Rows from block 5, named by matrix and row number. Rows with one number belong to one attention dimension. Each number is 200 + 40 x the weight over the matrix's rms, rounded and kept within 0 to 999. All counts start at 0.
# v: attention value (model.blocks.5.attn.v.weight, 384x384), inputs 128-255
# proj: attention output (model.blocks.5.attn.proj.weight, 384x384, transposed), outputs 128-255
v.356,165,237,185,201,201,157,202,198,198,267,154,194,198,197,212,199,216,233,269,307,201,183,199,187,200,272,193,237,123,203,201,200,215,198,194,290,192,201,200,184,205,256,274,190,123,214,204,124,205,206,247,128,201,179,149,186,219,189,196,271,199,203,219,191,196,189,159,126,209,192,174,264,197,204,200,212,260,199,183,234,152,197,197,207,203,188,196,215,221,202,199,197,227,268,191,207,212,170,199,227,199,195,281,206,199,167,255,195,233,182,208,176,197,206,216,209,204,202,217,187,209,305,205,200,195,205,202,182
v.357,258,181,201,213,196,216,197,279,152,327,155,201,129,218,200,222,224,269,271,195,223,231,224,150,199,202,184,274,204,223,197,214,182,191,196,259,186,190,195,197,180,290,230,303,258,229,211,218,241,230,186,247,204,201,187,170,33,201,177,220,121,335,199,248,194,199,308,54,220,225,226,198,146,201,190,219,154,200,256,173,150,104,150,198,222,146,321,171,213,201,162,211,148,215,192,238,216,188,236,207,204,193,130,221,188,202,188,217,203,151,197,167,215,230,194,198,241,263,168,162,252,224,213,243,164,200,164,154
v.359,193,251,248,211,122,228,71,233,166,172,289,132,207,172,243,205,150,217,209,198,248,210,121,173,238,226,209,217,343,230,206,201,253,190,206,152,282,208,321,210,179,432,201,72,291,217,178,296,198,211,192,187,150,251,269,184,99,146,129,124,128,379,204,211,169,200,247,361,205,188,200,246,117,267,238,175,277,205,202,52,207,228,213,200,196,166,126,231,235,188,255,273,216,215,177,178,202,99,269,251,192,207,165,251,167,157,119,167,204,191,344,139,237,245,247,102,182,179,338,151,291,260,227,130,178,278,190,216
v.360,190,200,204,200,200,180,200,200,202,252,201,199,202,194,199,203,200,209,204,200,200,191,203,189,203,227,202,222,183,200,200,196,199,200,204,240,189,200,200,205,207,216,202,184,203,200,191,165,204,203,200,200,203,199,200,169,187,201,200,224,200,214,200,197,200,199,203,159,201,200,202,206,200,193,205,200,183,200,200,208,181,194,199,202,213,192,217,200,208,198,183,200,200,202,199,187,211,200,223,202,204,201,189,203,198,211,199,198,241,202,201,251,200,250,204,210,201,198,221,201,199,200,200,200,198,198,200,191
v.361,191,212,195,203,198,199,200,198,222,248,189,214,228,250,221,184,176,177,191,223,177,221,155,246,187,184,212,237,195,192,179,199,204,208,188,191,188,203,176,208,195,112,199,201,253,222,198,222,191,301,202,195,210,200,200,198,302,186,179,151,195,239,209,158,221,202,210,221,203,209,235,234,224,201,185,187,174,188,212,175,237,227,209,169,174,223,203,190,196,200,218,189,180,200,200,201,135,192,164,209,222,197,192,200,201,192,209,218,298,219,219,225,191,193,191,249,199,231,111,179,201,182,196,185,225,197,216,188
v.362,150,64,252,171,191,167,211,203,277,226,301,209,196,137,152,70,205,290,94,30,218,376,364,130,241,229,154,114,192,101,213,230,79,214,136,99,369,193,200,303,270,182,141,183,187,279,132,245,182,277,204,36,170,220,240,151,156,191,133,394,407,312,160,213,208,250,131,244,219,211,318,224,118,273,222,200,203,377,205,230,110,204,207,158,201,290,104,237,201,170,116,175,212,174,186,139,74,131,38,13,230,147,224,118,185,235,180,252,244,296,239,360,255,196,221,286,307,180,251,169,152,203,98,147,212,203,260,233
v.363,279,328,147,235,192,174,196,204,148,300,135,202,88,116,195,150,106,278,407,284,176,288,276,218,2,212,194,368,160,188,162,251,239,173,222,224,111,277,222,200,64,209,165,136,204,191,268,265,319,357,82,205,304,141,172,126,215,268,0,208,113,258,331,166,201,200,263,24,219,240,188,197,215,164,138,214,151,200,266,179,109,181,241,242,165,25,140,118,199,175,216,184,213,222,171,470,135,184,105,256,178,189,204,235,231,149,159,183,253,189,157,199,202,308,203,267,175,213,134,192,198,184,225,195,151,158,192,41
v.364,200,247,197,190,197,151,204,189,203,184,176,198,137,206,202,157,199,198,213,248,177,207,268,202,160,200,160,202,254,196,191,197,195,228,210,198,174,201,200,207,224,188,261,200,204,205,182,257,239,237,222,206,250,207,190,195,198,234,164,217,158,253,232,205,200,219,181,189,201,218,205,159,199,215,145,205,162,213,210,63,131,187,175,202,205,195,278,215,207,176,237,230,194,186,188,286,184,205,139,264,200,206,164,199,200,203,222,208,177,172,189,208,211,201,208,202,196,200,127,218,207,222,199,201,193,199,196,126
v.365,167,187,248,194,194,223,169,288,222,157,214,95,192,105,176,216,169,264,211,214,198,208,169,306,217,162,253,179,172,44,175,243,208,102,202,306,210,214,186,133,161,289,192,265,232,222,187,191,232,155,191,151,257,222,357,225,200,214,91,232,241,136,205,267,211,425,137,136,134,205,231,160,196,238,331,168,154,131,218,253,247,386,224,202,202,471,344,318,244,124,266,196,115,278,187,210,208,366,159,72,204,329,197,272,200,249,126,188,168,187,190,48,184,104,244,9,338,123,182,184,217,280,220,223,87,167,236,228
v.366,200,200,196,200,199,168,194,210,249,84,181,165,202,149,316,202,238,262,214,273,212,173,225,151,256,124,198,123,183,239,190,200,209,166,215,158,200,176,191,223,224,239,217,124,165,130,165,131,230,175,130,175,176,176,155,94,229,143,209,249,122,152,210,185,206,216,137,132,188,214,208,117,177,180,155,216,220,198,194,238,194,246,196,224,257,255,227,224,205,151,217,132,168,199,178,204,243,186,211,155,184,173,151,156,211,229,215,137,301,207,230,199,160,201,220,163,168,193,179,207,195,124,264,293,202,209,131,227
v.367,228,154,211,160,233,172,205,230,200,125,204,203,225,212,221,165,112,176,185,281,189,227,119,133,196,207,303,120,282,144,192,205,201,250,207,114,82,199,121,196,285,292,220,181,161,203,203,401,224,165,173,182,221,217,202,179,201,189,175,167,79,283,187,215,179,241,146,60,200,244,208,141,188,202,207,208,199,234,209,246,168,191,185,189,216,285,264,242,230,182,317,256,145,185,219,182,189,228,153,260,213,204,33,231,205,240,259,253,75,175,152,219,230,313,218,203,191,159,192,224,170,155,200,258,94,234,182,208
v.368,184,203,237,204,208,214,198,202,190,184,197,189,205,207,200,220,207,212,243,243,213,206,194,180,210,206,259,204,215,199,205,217,243,181,207,229,209,206,200,206,212,313,201,203,198,236,157,181,200,189,165,217,134,197,216,184,168,174,155,217,199,208,199,204,207,208,247,125,202,209,175,248,170,201,169,221,200,205,252,263,219,148,201,205,221,111,195,212,200,200,199,197,205,223,183,137,218,190,218,248,200,201,202,218,201,221,280,194,212,177,225,191,201,235,195,185,225,202,224,205,193,199,206,222,165,225,199,192
v.369,207,48,263,193,242,214,203,240,213,35,171,1,194,0,251,226,179,302,168,102,270,49,269,144,240,257,211,102,135,208,230,183,371,261,351,173,274,182,183,82,82,403,122,64,200,204,243,182,240,77,0,174,413,234,284,121,206,167,397,232,147,275,194,235,261,157,81,180,199,244,170,133,28,264,122,201,159,203,316,327,288,208,142,227,212,163,238,205,207,200,206,158,172,211,206,256,200,230,189,166,246,350,200,205,166,343,80,174,261,82,164,277,188,202,337,217,246,243,269,164,276,274,251,223,162,199,165,178
proj.356,155,196,199,197,210,254,200,208,210,135,190,142,151,220,202,195,159,198,153,247,200,220,161,199,195,145,262,219,142,200,199,201,201,194,198,227,199,211,200,206,202,185,290,249,153,199,191,206,200,275,202,205,258,199,257,207,190,199,203,139,192,272,203,202,204,205,185,236,270,209,202,196,200,158,249,207,194,227,188,240,237,251,176,200,201,204,200,176,194,176,265,116,205,200,195,298,235,200,225,263,275,225,164,201,210,258,130,161,235,185,171,198,203,203,201,193,200,204,196,180,175,180,208,198,201,200,200,193
proj.357,127,263,209,204,203,295,211,147,199,88,313,256,241,204,235,199,125,165,201,322,201,160,149,195,187,157,174,102,179,200,207,213,218,224,220,103,210,304,190,164,247,207,231,272,220,134,283,306,213,149,167,206,176,196,159,257,165,268,200,228,201,187,208,162,64,201,206,162,80,186,179,225,156,184,179,174,172,209,171,115,223,303,203,204,213,298,155,268,195,249,392,224,140,207,179,243,165,154,248,234,152,200,225,205,206,218,202,205,225,195,225,198,149,169,190,182,204,198,236,232,160,196,241,183,76,201,178,201
proj.359,262,143,208,188,193,203,200,145,200,254,228,193,118,242,199,288,275,198,184,152,159,214,366,242,203,175,211,193,92,200,230,190,180,200,208,249,76,223,191,388,196,167,215,287,224,98,215,301,274,8,208,107,217,250,222,216,345,19,305,274,165,134,238,145,317,201,81,106,210,185,222,191,200,236,148,143,231,65,109,128,128,255,195,195,202,200,386,348,208,200,176,192,201,199,213,202,197,117,77,100,206,203,251,170,182,190,81,168,233,203,185,193,176,96,197,202,207,195,186,218,168,168,203,179,81,198,223,150
proj.360,199,200,188,200,203,229,201,201,200,200,192,199,189,199,200,203,163,199,200,207,200,200,197,196,198,197,228,167,183,200,200,200,200,200,200,198,200,220,200,176,200,202,237,250,227,192,206,212,202,201,200,204,200,199,192,210,199,217,198,181,212,200,200,200,192,200,199,248,218,208,200,200,200,200,200,221,201,201,199,202,201,118,200,200,200,206,192,197,199,200,261,201,201,201,219,236,195,203,198,209,206,200,233,200,200,200,177,205,225,200,200,198,198,195,199,187,197,200,198,198,199,201,201,200,195,200,200,200
proj.361,176,148,197,202,212,160,192,201,192,190,182,164,241,199,202,200,287,228,207,224,200,168,119,195,201,229,231,199,195,200,209,200,205,198,197,203,182,200,208,189,186,200,184,179,166,223,227,157,189,196,200,190,224,201,198,180,206,245,250,187,265,262,198,198,188,204,64,224,186,205,206,219,199,190,221,208,151,251,176,152,190,206,217,202,203,206,177,202,188,200,252,176,211,201,185,176,195,194,206,236,200,200,193,205,201,193,252,162,141,196,175,190,176,168,206,246,194,225,181,185,197,197,198,201,324,202,197,201
proj.362,339,169,149,225,217,233,199,164,149,134,188,205,106,194,118,167,0,173,331,0,188,200,305,193,190,301,272,280,166,202,200,200,210,234,205,191,191,231,221,44,126,199,161,231,126,86,356,91,211,176,214,196,323,167,161,170,247,272,191,214,240,79,221,220,242,262,200,255,161,186,142,172,194,215,0,213,224,182,202,476,218,159,241,203,169,134,230,228,180,199,275,250,158,187,231,219,168,204,93,234,195,212,129,192,201,52,266,245,276,224,169,88,287,445,198,177,178,176,182,208,294,218,197,195,88,196,227,192
proj.363,171,151,186,203,183,293,200,198,200,104,135,209,376,200,251,184,141,199,201,491,200,181,47,156,196,173,180,53,207,192,196,223,225,210,202,202,148,212,200,128,317,294,119,203,160,209,271,100,203,155,185,217,166,218,0,164,203,196,405,211,224,441,139,165,246,187,283,297,193,194,222,296,233,244,11,220,150,218,176,165,220,193,128,183,211,526,87,198,165,197,253,179,137,193,227,165,220,227,214,267,198,195,236,192,186,193,82,162,331,212,305,279,174,226,203,176,185,206,460,260,139,176,191,198,281,228,195,203
proj.364,209,217,206,209,225,349,200,198,199,211,193,174,188,200,225,211,184,162,298,176,201,196,204,185,206,181,150,189,219,203,204,201,199,197,197,202,205,199,194,188,215,200,169,271,154,155,202,207,220,236,191,178,160,193,190,185,215,258,259,131,222,193,202,199,247,200,185,300,269,151,200,226,201,187,193,204,195,228,186,185,225,184,229,200,204,268,97,195,200,195,194,220,155,200,195,127,166,186,229,141,160,192,186,215,200,166,198,199,217,162,190,207,200,243,213,188,190,224,412,122,185,208,202,234,211,228,202,194
proj.365,239,57,187,184,198,188,205,172,196,313,200,193,118,227,184,202,270,200,188,246,204,169,378,195,189,221,400,222,208,199,204,199,188,220,181,188,174,200,190,70,157,173,283,271,183,217,248,362,203,239,229,255,197,219,179,202,198,51,33,192,93,337,170,187,78,103,194,315,175,228,199,242,204,198,324,201,212,172,172,83,229,188,321,228,212,507,413,165,191,185,262,159,247,216,197,0,253,127,283,210,275,205,171,176,197,205,366,277,339,214,175,203,146,167,187,293,145,208,174,218,207,189,173,169,323,215,144,239
proj.366,201,188,196,201,190,222,183,204,205,214,208,218,166,200,163,296,177,156,160,161,195,209,181,271,208,216,196,299,253,197,193,193,200,184,196,228,179,212,201,190,196,181,211,247,258,193,142,252,171,230,235,273,171,201,225,218,192,118,217,194,202,235,176,211,179,200,366,124,200,205,180,199,147,201,300,184,158,166,224,300,199,95,209,198,190,207,181,199,267,191,294,142,181,183,237,155,214,205,248,195,254,224,265,187,202,212,215,198,108,154,197,180,194,256,199,140,195,200,208,234,255,218,175,196,286,196,206,213
proj.367,289,276,183,202,283,292,201,172,182,278,199,167,260,200,248,173,200,215,172,154,194,189,126,198,209,236,68,288,256,206,204,209,185,185,199,244,208,209,198,296,201,203,198,173,186,230,248,1,195,109,196,194,159,253,240,180,282,260,311,166,248,285,190,229,359,194,357,389,187,186,167,230,233,210,160,131,207,222,196,132,220,211,201,191,193,309,0,199,206,208,167,187,204,187,206,130,232,255,207,100,198,202,113,210,181,135,338,128,297,225,220,203,239,242,217,193,168,189,445,195,186,201,178,203,214,199,212,166
proj.368,183,250,157,188,160,200,200,203,200,238,279,222,191,204,205,215,92,198,154,231,197,223,188,204,201,186,219,214,210,197,197,191,200,183,199,233,207,201,202,224,205,200,248,234,190,201,202,181,184,207,206,234,212,211,177,244,206,247,241,229,151,344,201,187,210,198,251,193,206,177,223,214,193,202,188,193,214,160,168,203,216,250,200,197,200,277,90,196,184,211,283,112,211,201,200,274,252,211,261,203,210,212,232,193,200,194,181,216,254,208,188,183,175,230,193,124,201,185,193,228,199,208,207,195,214,183,200,200
proj.369,145,168,202,203,57,80,198,212,212,474,167,212,26,211,200,263,175,189,211,217,174,284,76,261,171,256,285,301,367,202,199,190,152,154,223,158,101,195,210,186,216,167,75,182,295,201,283,94,198,150,230,180,99,212,229,192,214,194,24,64,223,237,185,206,243,189,373,174,170,201,206,182,194,195,236,197,216,199,126,112,195,187,172,202,212,356,360,203,273,193,440,294,301,196,221,196,132,225,145,255,139,152,229,187,203,116,183,235,25,215,192,197,287,219,164,50,203,135,386,200,193,168,205,196,221,192,200,168