Rows from block 2 of a small sound classifier, named by matrix and row number. Rows with one number belong to one neuron. Each number is 50 + 15 x the weight over its row's rms, rounded and kept within 0 to 99. All counts start at 0.
After each neuron's rows are labels from the 100 clips, of 14976, where the neuron reaches its largest size: "strongest on" is what is common among them. Only what is clearly more common there than usual is listed. The data: acted Russian speech (Dusha).
# gate: MLP gate (model.blocks.2.mlp.gate.weight, 768x384), inputs 256-383
# fc1: MLP up (model.blocks.2.mlp.fc1.weight, 768x384), inputs 256-383
# fc2: MLP down (model.blocks.2.mlp.fc2.weight, 384x768, transposed), outputs 256-383

gate.357:72 45 56 61 49 47 50 45 39 52 57 60 70 44 52 42 49 37 47 36 63 14 46 45 53 17 44 26 68 84 47 31 64 31 81 59 43 42 29 65 31 51 68 54 45 34 58 47 50 48 27 36 34 50 66 61 43 33 80 65 34 55 53 51 81 51 48 57 43 62 43 79 34 46 52 39 56 52 56 47 29 62 85 54 36 42 39 84 53 50 49 67 46 23 51 56 56 47 62 19 51 48 50 47 29 59 37 44 65 53 53 38 39 61 47 67 57 60 77 59 34 31 58 62 44 40 48 35
fc1.357:48 41 21 37 52 65 41 61 56 41 12 44 36 40 44 70 74 68 50 41 68 75 33 53 40 58 88 82 29 49 49 45 49 53 57 30 67 39 55 19 87 42 41 54 63 57 45 64 59 58 48 63 58 38 46 60 68 65 30 45 50 06 37 50 88 47 46 45 49 54 84 54 58 53 52 28 47 46 49 33 31 51 18 50 56 35 87 39 52 78 41 32 46 66 51 45 63 84 33 62 57 72 55 58 74 71 55 55 55 57 60 59 44 24 33 53 30 50 51 45 50 65 34 49 50 41 53 50
fc2.357:32 40 31 59 50 66 52 54 51 40 54 69 55 30 48 44 55 46 60 29 45 60 44 54 54 53 50 48 72 39 45 58 44 46 48 39 66 49 52 59 58 49 36 43 61 48 56 70 57 65 23 38 60 67 85 37 67 93 24 48 76 50 54 51 56 33 42 58 62 50 54 54 41 48 74 35 71 61 45 50 12 62 53 60 72 14 57 53 46 51 48 54 38 40 50 60 46 73 49 72 57 27 42 76 39 99 59 33 42 46 25 49 54 51 67 52 48 31 50 42 31 51 51 46 60 21 42 47
strongest on: emotion: neutral

gate.346:78 38 87 45 58 61 51 44 51 56 16 61 44 50 53 49 48 49 49 47 48 44 51 66 51 52 34 35 50 49 49 25 50 50 66 62 20 67 70 43 76 24 52 99 33 51 50 58 42 48 50 50 28 44 53 53 52 52 55 39 56 49 61 31 00 48 44 49 49 58 56 55 26 70 50 55 32 48 59 66 69 52 97 51 87 56 50 49 54 31 54 37 81 54 42 37 60 59 57 10 32 43 46 56 64 92 59 59 41 58 55 37 39 57 34 76 54 49 63 68 36 57 57 32 69 52 53 51
fc1.346:09 69 00 51 51 40 49 55 49 45 63 47 61 59 52 52 52 62 56 60 44 78 48 46 53 56 55 74 49 46 54 78 51 46 42 30 71 30 45 47 36 66 49 06 57 49 43 47 52 58 50 52 71 60 55 39 46 52 28 63 49 50 36 68 99 50 48 50 50 49 49 62 81 34 49 66 84 50 43 43 52 50 07 56 26 41 55 63 38 67 45 60 11 50 57 68 41 22 50 90 59 47 56 45 43 16 49 41 56 50 37 55 55 43 55 34 48 50 34 49 70 50 21 68 35 38 49 44
fc2.346:31 51 45 58 45 49 61 55 49 36 56 57 29 43 51 50 48 51 63 40 36 54 34 50 49 62 50 52 48 34 55 68 51 60 50 26 67 61 57 68 45 38 23 04 65 55 57 52 50 60 60 30 55 44 52 50 50 26 33 49 42 46 46 50 48 40 34 60 53 49 65 46 55 78 48 82 44 79 51 55 53 52 56 56 21 44 59 47 29 66 60 81 49 45 50 50 51 45 54 91 52 79 78 51 42 15 51 52 53 59 30 45 48 61 71 42 49 50 59 55 43 52 66 50 48 57 43 41
strongest on: emotion: neutral

gate.566:37 34 49 50 60 45 39 47 59 42 52 38 63 49 50 55 81 77 43 20 40 54 51 43 49 43 56 70 60 35 46 22 41 56 68 54 32 42 49 75 44 33 76 52 19 71 53 50 59 53 50 55 29 29 45 35 58 57 66 46 68 06 41 59 67 50 50 51 37 58 55 14 66 64 30 52 70 62 41 35 27 62 80 29 51 53 79 72 50 44 52 70 38 50 64 50 32 30 54 36 39 78 87 36 48 34 55 47 52 54 64 48 31 60 32 44 53 66 44 18 53 51 50 65 49 45 49 48
fc1.566:49 51 50 45 53 52 52 48 50 52 40 68 66 23 55 40 65 52 48 73 56 48 57 78 70 58 42 10 52 47 49 65 35 50 59 82 39 51 49 61 80 20 73 40 31 45 52 59 75 55 54 45 44 41 69 29 51 53 66 50 41 50 26 39 55 39 48 35 40 46 80 43 55 81 53 96 53 61 26 44 79 51 51 46 95 43 60 53 59 34 50 51 41 54 53 32 04 35 59 56 19 33 37 48 34 24 36 64 39 62 51 40 58 59 57 51 67 39 25 62 46 14 55 52 55 50 43 63
fc2.566:46 46 77 52 53 32 54 31 49 45 80 51 35 48 47 44 65 42 52 66 50 49 28 47 40 54 50 39 43 55 24 76 56 65 48 44 67 67 53 47 76 43 48 61 61 35 19 59 42 50 78 32 33 32 56 58 72 32 23 40 60 55 57 56 25 75 62 54 44 71 55 59 58 49 55 49 50 30 40 51 14 52 71 29 06 73 57 48 61 40 91 51 52 40 84 58 48 41 50 51 53 25 63 59 51 48 52 32 51 40 66 70 50 45 52 53 59 52 25 79 37 95 55 31 44 45 37 49
strongest on: emotion: positive

gate.429:79 48 54 38 36 38 60 99 62 50 31 80 46 58 51 49 54 71 51 36 73 74 58 54 43 42 52 53 50 62 45 80 30 36 45 45 47 76 74 32 64 52 48 99 33 47 65 74 35 43 32 52 81 61 68 55 36 51 40 50 31 42 53 51 45 30 58 49 33 33 29 55 78 57 33 72 41 68 32 47 57 57 51 49 21 52 63 42 45 43 39 54 49 62 77 58 24 76 61 23 49 43 64 54 47 63 50 50 73 53 42 59 19 25 46 58 39 44 50 60 50 34 61 52 41 64 36 54
fc1.429:78 36 79 24 45 33 59 93 42 55 30 51 35 42 38 61 50 76 34 52 59 74 52 62 41 45 39 37 46 82 49 99 41 35 55 63 56 62 67 41 65 27 53 99 19 49 61 79 38 51 39 49 73 61 91 56 50 46 23 56 39 43 42 48 35 50 50 47 43 44 47 36 35 68 38 58 35 54 51 61 39 42 48 56 11 50 74 61 48 43 50 46 43 72 83 56 08 67 72 07 53 49 64 61 45 62 47 56 63 58 32 69 19 34 48 71 50 48 46 49 63 51 48 52 47 58 39 65
fc2.429:78 51 20 58 40 66 45 70 45 63 80 40 59 50 48 40 50 38 61 53 58 99 28 48 32 52 46 51 52 51 56 23 52 44 58 40 83 58 52 65 82 64 76 92 54 46 59 61 56 47 54 39 66 64 15 53 39 49 39 43 38 52 55 48 79 66 60 41 39 43 64 50 53 54 56 08 41 50 70 31 00 33 71 50 74 40 48 41 45 38 55 67 77 59 52 48 40 37 54 56 53 54 51 49 41 40 55 17 50 49 40 52 49 69 57 44 43 50 67 69 46 52 48 36 41 57 64 38
strongest on: emotion: positive

gate.633:35 61 37 49 27 46 50 47 35 59 56 64 32 39 47 55 52 61 58 57 33 51 56 58 43 43 34 60 30 45 51 96 50 91 36 24 70 29 65 49 52 48 34 51 53 50 57 38 55 45 61 48 73 57 51 49 42 50 63 51 44 53 75 45 16 25 15 32 38 70 54 73 62 84 50 50 39 59 48 68 29 62 30 39 49 39 75 63 47 54 41 36 54 85 62 49 44 50 43 66 42 46 36 50 47 68 56 49 57 46 60 42 71 46 44 63 36 47 32 43 51 48 49 49 65 53 49 76
fc1.633:40 42 56 48 57 60 50 35 54 53 04 38 47 67 56 51 53 58 45 58 46 52 50 57 77 55 61 73 43 32 56 37 56 14 41 18 57 52 59 31 72 28 45 68 45 33 61 67 24 54 55 34 51 53 29 60 45 49 41 31 70 48 49 71 20 63 62 44 38 42 50 16 84 60 34 26 50 45 92 28 46 59 49 53 14 48 33 21 37 56 52 47 66 26 40 51 41 56 46 55 65 46 77 59 64 61 65 51 45 43 48 64 51 53 40 49 53 64 62 76 38 65 51 56 47 51 52 25
fc2.633:66 54 54 37 41 42 47 41 52 51 42 50 38 50 48 52 71 49 49 55 60 32 38 39 40 59 48 74 61 34 52 71 47 74 29 34 41 50 43 49 25 75 52 61 57 77 49 53 62 55 53 40 19 40 41 43 54 53 68 64 45 44 53 46 00 45 50 49 41 62 40 67 52 50 57 42 53 51 38 55 91 42 59 43 44 57 47 39 38 47 44 66 84 67 44 44 87 46 33 34 40 59 57 34 50 47 65 47 50 32 60 50 40 44 52 41 46 76 47 39 83 43 27 51 50 41 47 63
strongest on: emotion: positive

gate.652:49 58 60 26 54 48 62 51 51 43 46 23 45 39 55 57 34 65 54 51 45 18 36 48 59 59 49 37 47 65 50 45 50 39 49 83 36 10 66 48 79 67 73 44 21 63 49 52 40 41 44 43 42 33 46 83 47 59 60 49 54 52 50 53 38 48 43 38 34 59 49 28 41 00 42 58 51 50 54 57 99 54 39 65 57 52 14 70 37 81 36 54 73 54 50 49 44 57 22 41 39 51 59 34 51 76 52 59 26 54 49 48 62 47 21 53 78 50 48 30 61 55 44 50 46 23 44 18
fc1.652:46 60 69 29 44 53 48 55 36 41 49 44 34 70 48 74 59 71 51 53 64 51 51 49 75 51 41 52 60 63 42 56 49 56 46 62 42 10 46 48 70 37 65 41 10 50 47 33 51 40 52 56 51 50 51 68 58 54 49 50 42 57 52 52 21 62 49 46 45 80 61 41 43 28 59 84 44 28 45 68 85 57 54 75 79 64 42 69 50 47 36 49 43 44 53 48 50 52 44 34 35 63 67 47 56 67 50 64 33 50 56 38 32 38 49 46 67 52 48 30 90 52 46 49 41 37 53 50
fc2.652:55 48 37 57 55 65 49 46 38 30 60 47 45 22 46 54 52 51 36 38 56 38 60 57 42 46 52 53 63 55 61 37 39 99 67 17 56 36 62 47 46 78 07 43 80 43 59 47 49 72 44 82 50 40 52 42 58 48 82 69 44 57 69 50 66 70 52 53 63 51 49 65 11 82 65 29 50 50 88 46 40 53 35 58 89 52 59 58 39 50 50 80 50 23 33 57 50 38 43 58 65 69 64 37 46 41 30 42 56 57 75 61 43 37 32 31 56 57 42 38 47 55 43 56 59 70 48 49
strongest on: emotion: positive

gate.459:60 46 63 55 44 57 47 81 52 57 48 53 51 47 30 47 49 37 51 52 54 63 70 64 41 67 51 61 41 52 40 41 39 31 44 48 33 42 35 61 58 48 43 07 99 44 49 66 32 31 51 50 43 50 61 64 39 42 48 52 53 40 50 50 20 61 55 50 47 61 52 16 27 69 43 28 46 49 31 49 04 52 41 42 66 63 76 60 53 39 77 50 51 33 70 48 66 54 52 99 55 69 01 50 49 45 50 42 52 51 46 56 51 33 60 47 23 36 43 57 58 61 57 46 45 54 48 65
fc1.459:33 53 41 42 54 41 55 25 48 41 41 48 48 64 59 51 51 62 56 39 52 42 38 34 64 29 38 46 56 49 57 52 60 53 46 62 66 65 58 38 45 42 65 75 00 54 50 36 63 65 46 46 53 51 41 42 59 53 55 48 51 59 53 49 88 44 38 52 49 49 56 99 82 36 62 83 53 46 59 51 85 42 57 60 47 38 33 32 40 52 27 45 44 68 26 53 48 39 52 08 50 46 99 50 55 53 50 52 48 49 55 43 53 55 40 59 72 59 62 45 53 48 42 54 57 46 58 35
fc2.459:61 50 97 51 31 46 48 56 40 64 17 47 61 41 51 73 43 59 40 62 45 80 62 59 46 51 52 54 51 25 46 43 51 17 55 51 52 70 57 38 18 46 51 20 50 41 57 60 66 46 48 59 54 44 72 55 62 42 34 29 50 59 49 58 00 51 54 50 53 44 33 44 24 50 48 66 43 43 50 50 86 55 33 46 50 47 53 60 55 55 48 40 30 09 57 52 49 55 60 43 45 84 44 50 49 71 60 44 59 59 51 49 49 33 51 46 51 55 51 49 45 41 43 72 54 48 50 57
strongest on: emotion: angry

gate.732:53 52 47 45 35 38 50 36 74 52 53 57 73 87 42 42 47 35 48 61 78 02 29 47 64 80 56 60 49 31 54 12 64 38 69 73 52 69 36 44 42 70 74 44 60 58 39 52 57 24 50 12 23 54 52 42 40 56 50 36 58 29 41 31 47 70 46 50 52 83 74 50 54 51 50 54 52 48 48 39 30 17 63 44 46 46 38 41 56 32 46 58 61 50 50 55 51 34 69 51 52 71 58 59 51 46 53 42 30 76 15 50 36 58 77 58 47 49 71 56 28 50 50 75 49 42 80 41
fc1.732:61 27 60 52 63 69 29 68 10 37 44 37 47 13 47 46 61 67 56 22 37 98 61 58 24 22 50 53 51 52 26 68 34 73 18 41 43 22 52 61 57 31 47 47 45 50 53 61 45 62 57 59 72 48 62 60 54 52 52 60 53 63 56 64 67 28 59 47 38 28 09 41 34 57 42 54 53 50 47 55 51 66 28 52 50 58 58 73 44 48 59 32 30 64 48 49 53 47 41 54 52 37 48 41 57 70 50 61 90 40 64 56 46 37 41 31 50 45 30 51 53 68 48 37 62 55 40 62
fc2.732:58 50 52 51 60 62 40 40 21 32 30 31 64 41 40 71 56 64 51 41 33 84 51 63 46 49 44 45 38 84 37 55 49 78 62 72 71 51 50 41 59 41 52 39 32 53 45 49 63 48 37 52 57 46 52 58 62 56 52 42 56 38 66 41 37 40 66 45 45 53 46 45 75 58 27 33 28 39 48 37 40 57 51 51 63 26 45 28 49 28 48 48 54 64 70 48 50 64 52 43 50 73 58 52 38 53 26 51 44 56 62 48 50 55 53 64 80 44 26 46 57 26 73 58 70 40 50 96
strongest on: emotion: angry

gate.201:60 22 67 60 60 45 51 61 16 29 56 56 51 54 63 23 47 63 47 49 55 53 58 43 55 45 36 30 55 62 39 33 50 49 43 95 52 52 53 73 46 22 97 28 41 55 60 59 57 45 19 44 42 33 61 53 46 55 48 47 31 68 42 46 58 32 60 46 23 44 70 59 63 42 65 84 59 43 49 36 73 56 99 56 61 35 26 68 84 48 46 53 40 51 66 47 47 31 47 30 42 47 48 36 32 61 32 23 51 50 52 42 61 63 55 25 59 39 53 42 48 26 45 56 55 47 34 54
fc1.201:35 73 27 32 50 50 46 46 89 72 51 48 57 50 43 69 54 40 51 49 46 44 48 55 44 68 65 58 50 23 63 47 44 61 55 09 29 50 42 26 55 75 10 61 38 47 46 34 46 63 91 63 65 65 33 40 54 38 53 57 53 34 52 55 46 55 29 53 76 59 21 40 34 56 35 30 47 55 51 58 42 38 00 31 43 66 68 41 23 56 53 49 62 50 29 53 46 83 47 75 54 59 53 50 63 46 76 80 58 52 45 71 52 28 52 73 35 60 50 61 55 65 57 56 43 54 61 46
fc2.201:67 56 14 37 46 20 53 27 53 33 48 30 57 62 51 44 51 39 57 36 38 49 51 51 52 55 68 46 44 53 50 45 52 69 49 65 50 39 49 28 27 62 33 93 45 36 51 51 55 39 38 50 49 60 52 48 61 46 33 62 61 60 53 42 32 51 70 53 52 66 45 46 68 64 46 47 45 51 37 53 54 68 55 47 35 63 49 71 55 47 57 73 15 67 72 70 60 51 38 84 49 40 63 52 51 11 81 73 49 53 03 58 49 54 48 70 43 51 56 41 25 50 42 53 38 24 57 40
strongest on: emotion: neutral

gate.66:50 56 00 91 65 57 46 61 55 49 70 46 39 72 67 58 46 44 34 34 35 59 48 32 41 68 46 39 37 26 56 62 39 33 57 31 25 90 48 71 48 28 44 59 44 46 50 42 51 67 46 41 36 53 55 30 49 53 48 57 59 47 54 58 32 42 44 54 55 60 14 63 37 47 49 94 40 40 48 54 13 51 66 34 54 73 50 70 64 52 52 71 57 63 46 46 41 24 69 46 51 50 40 43 48 48 47 51 56 49 29 56 49 56 51 65 49 80 96 46 20 53 77 49 44 60 46 43
fc1.66:53 53 71 17 34 49 57 49 33 59 29 43 64 60 38 49 50 49 63 54 73 30 72 78 59 45 45 70 54 39 41 43 62 58 49 70 41 06 58 39 49 47 45 47 33 47 58 61 60 30 49 69 57 63 39 81 50 32 05 40 39 62 37 54 71 31 45 30 42 51 95 36 44 38 61 16 53 48 49 51 65 54 46 71 57 32 47 50 52 31 30 12 45 31 44 59 57 52 53 51 51 33 82 73 43 50 51 41 55 52 71 37 46 44 44 57 49 26 38 40 40 51 44 50 50 46 45 56
fc2.66:37 54 69 64 52 44 47 69 46 41 35 48 29 13 50 56 47 42 51 38 35 29 22 39 90 53 50 51 30 46 64 46 71 62 58 65 49 43 52 39 40 24 34 90 36 55 35 33 64 42 56 42 15 49 89 55 53 73 63 61 65 53 46 54 59 58 59 45 62 46 22 28 34 52 63 77 42 11 48 57 46 50 21 50 33 40 37 67 41 61 24 51 52 58 63 39 34 48 52 40 49 63 46 52 49 26 37 21 69 70 18 51 64 59 48 21 56 43 37 29 49 29 45 63 57 59 51 46
strongest on: emotion: angry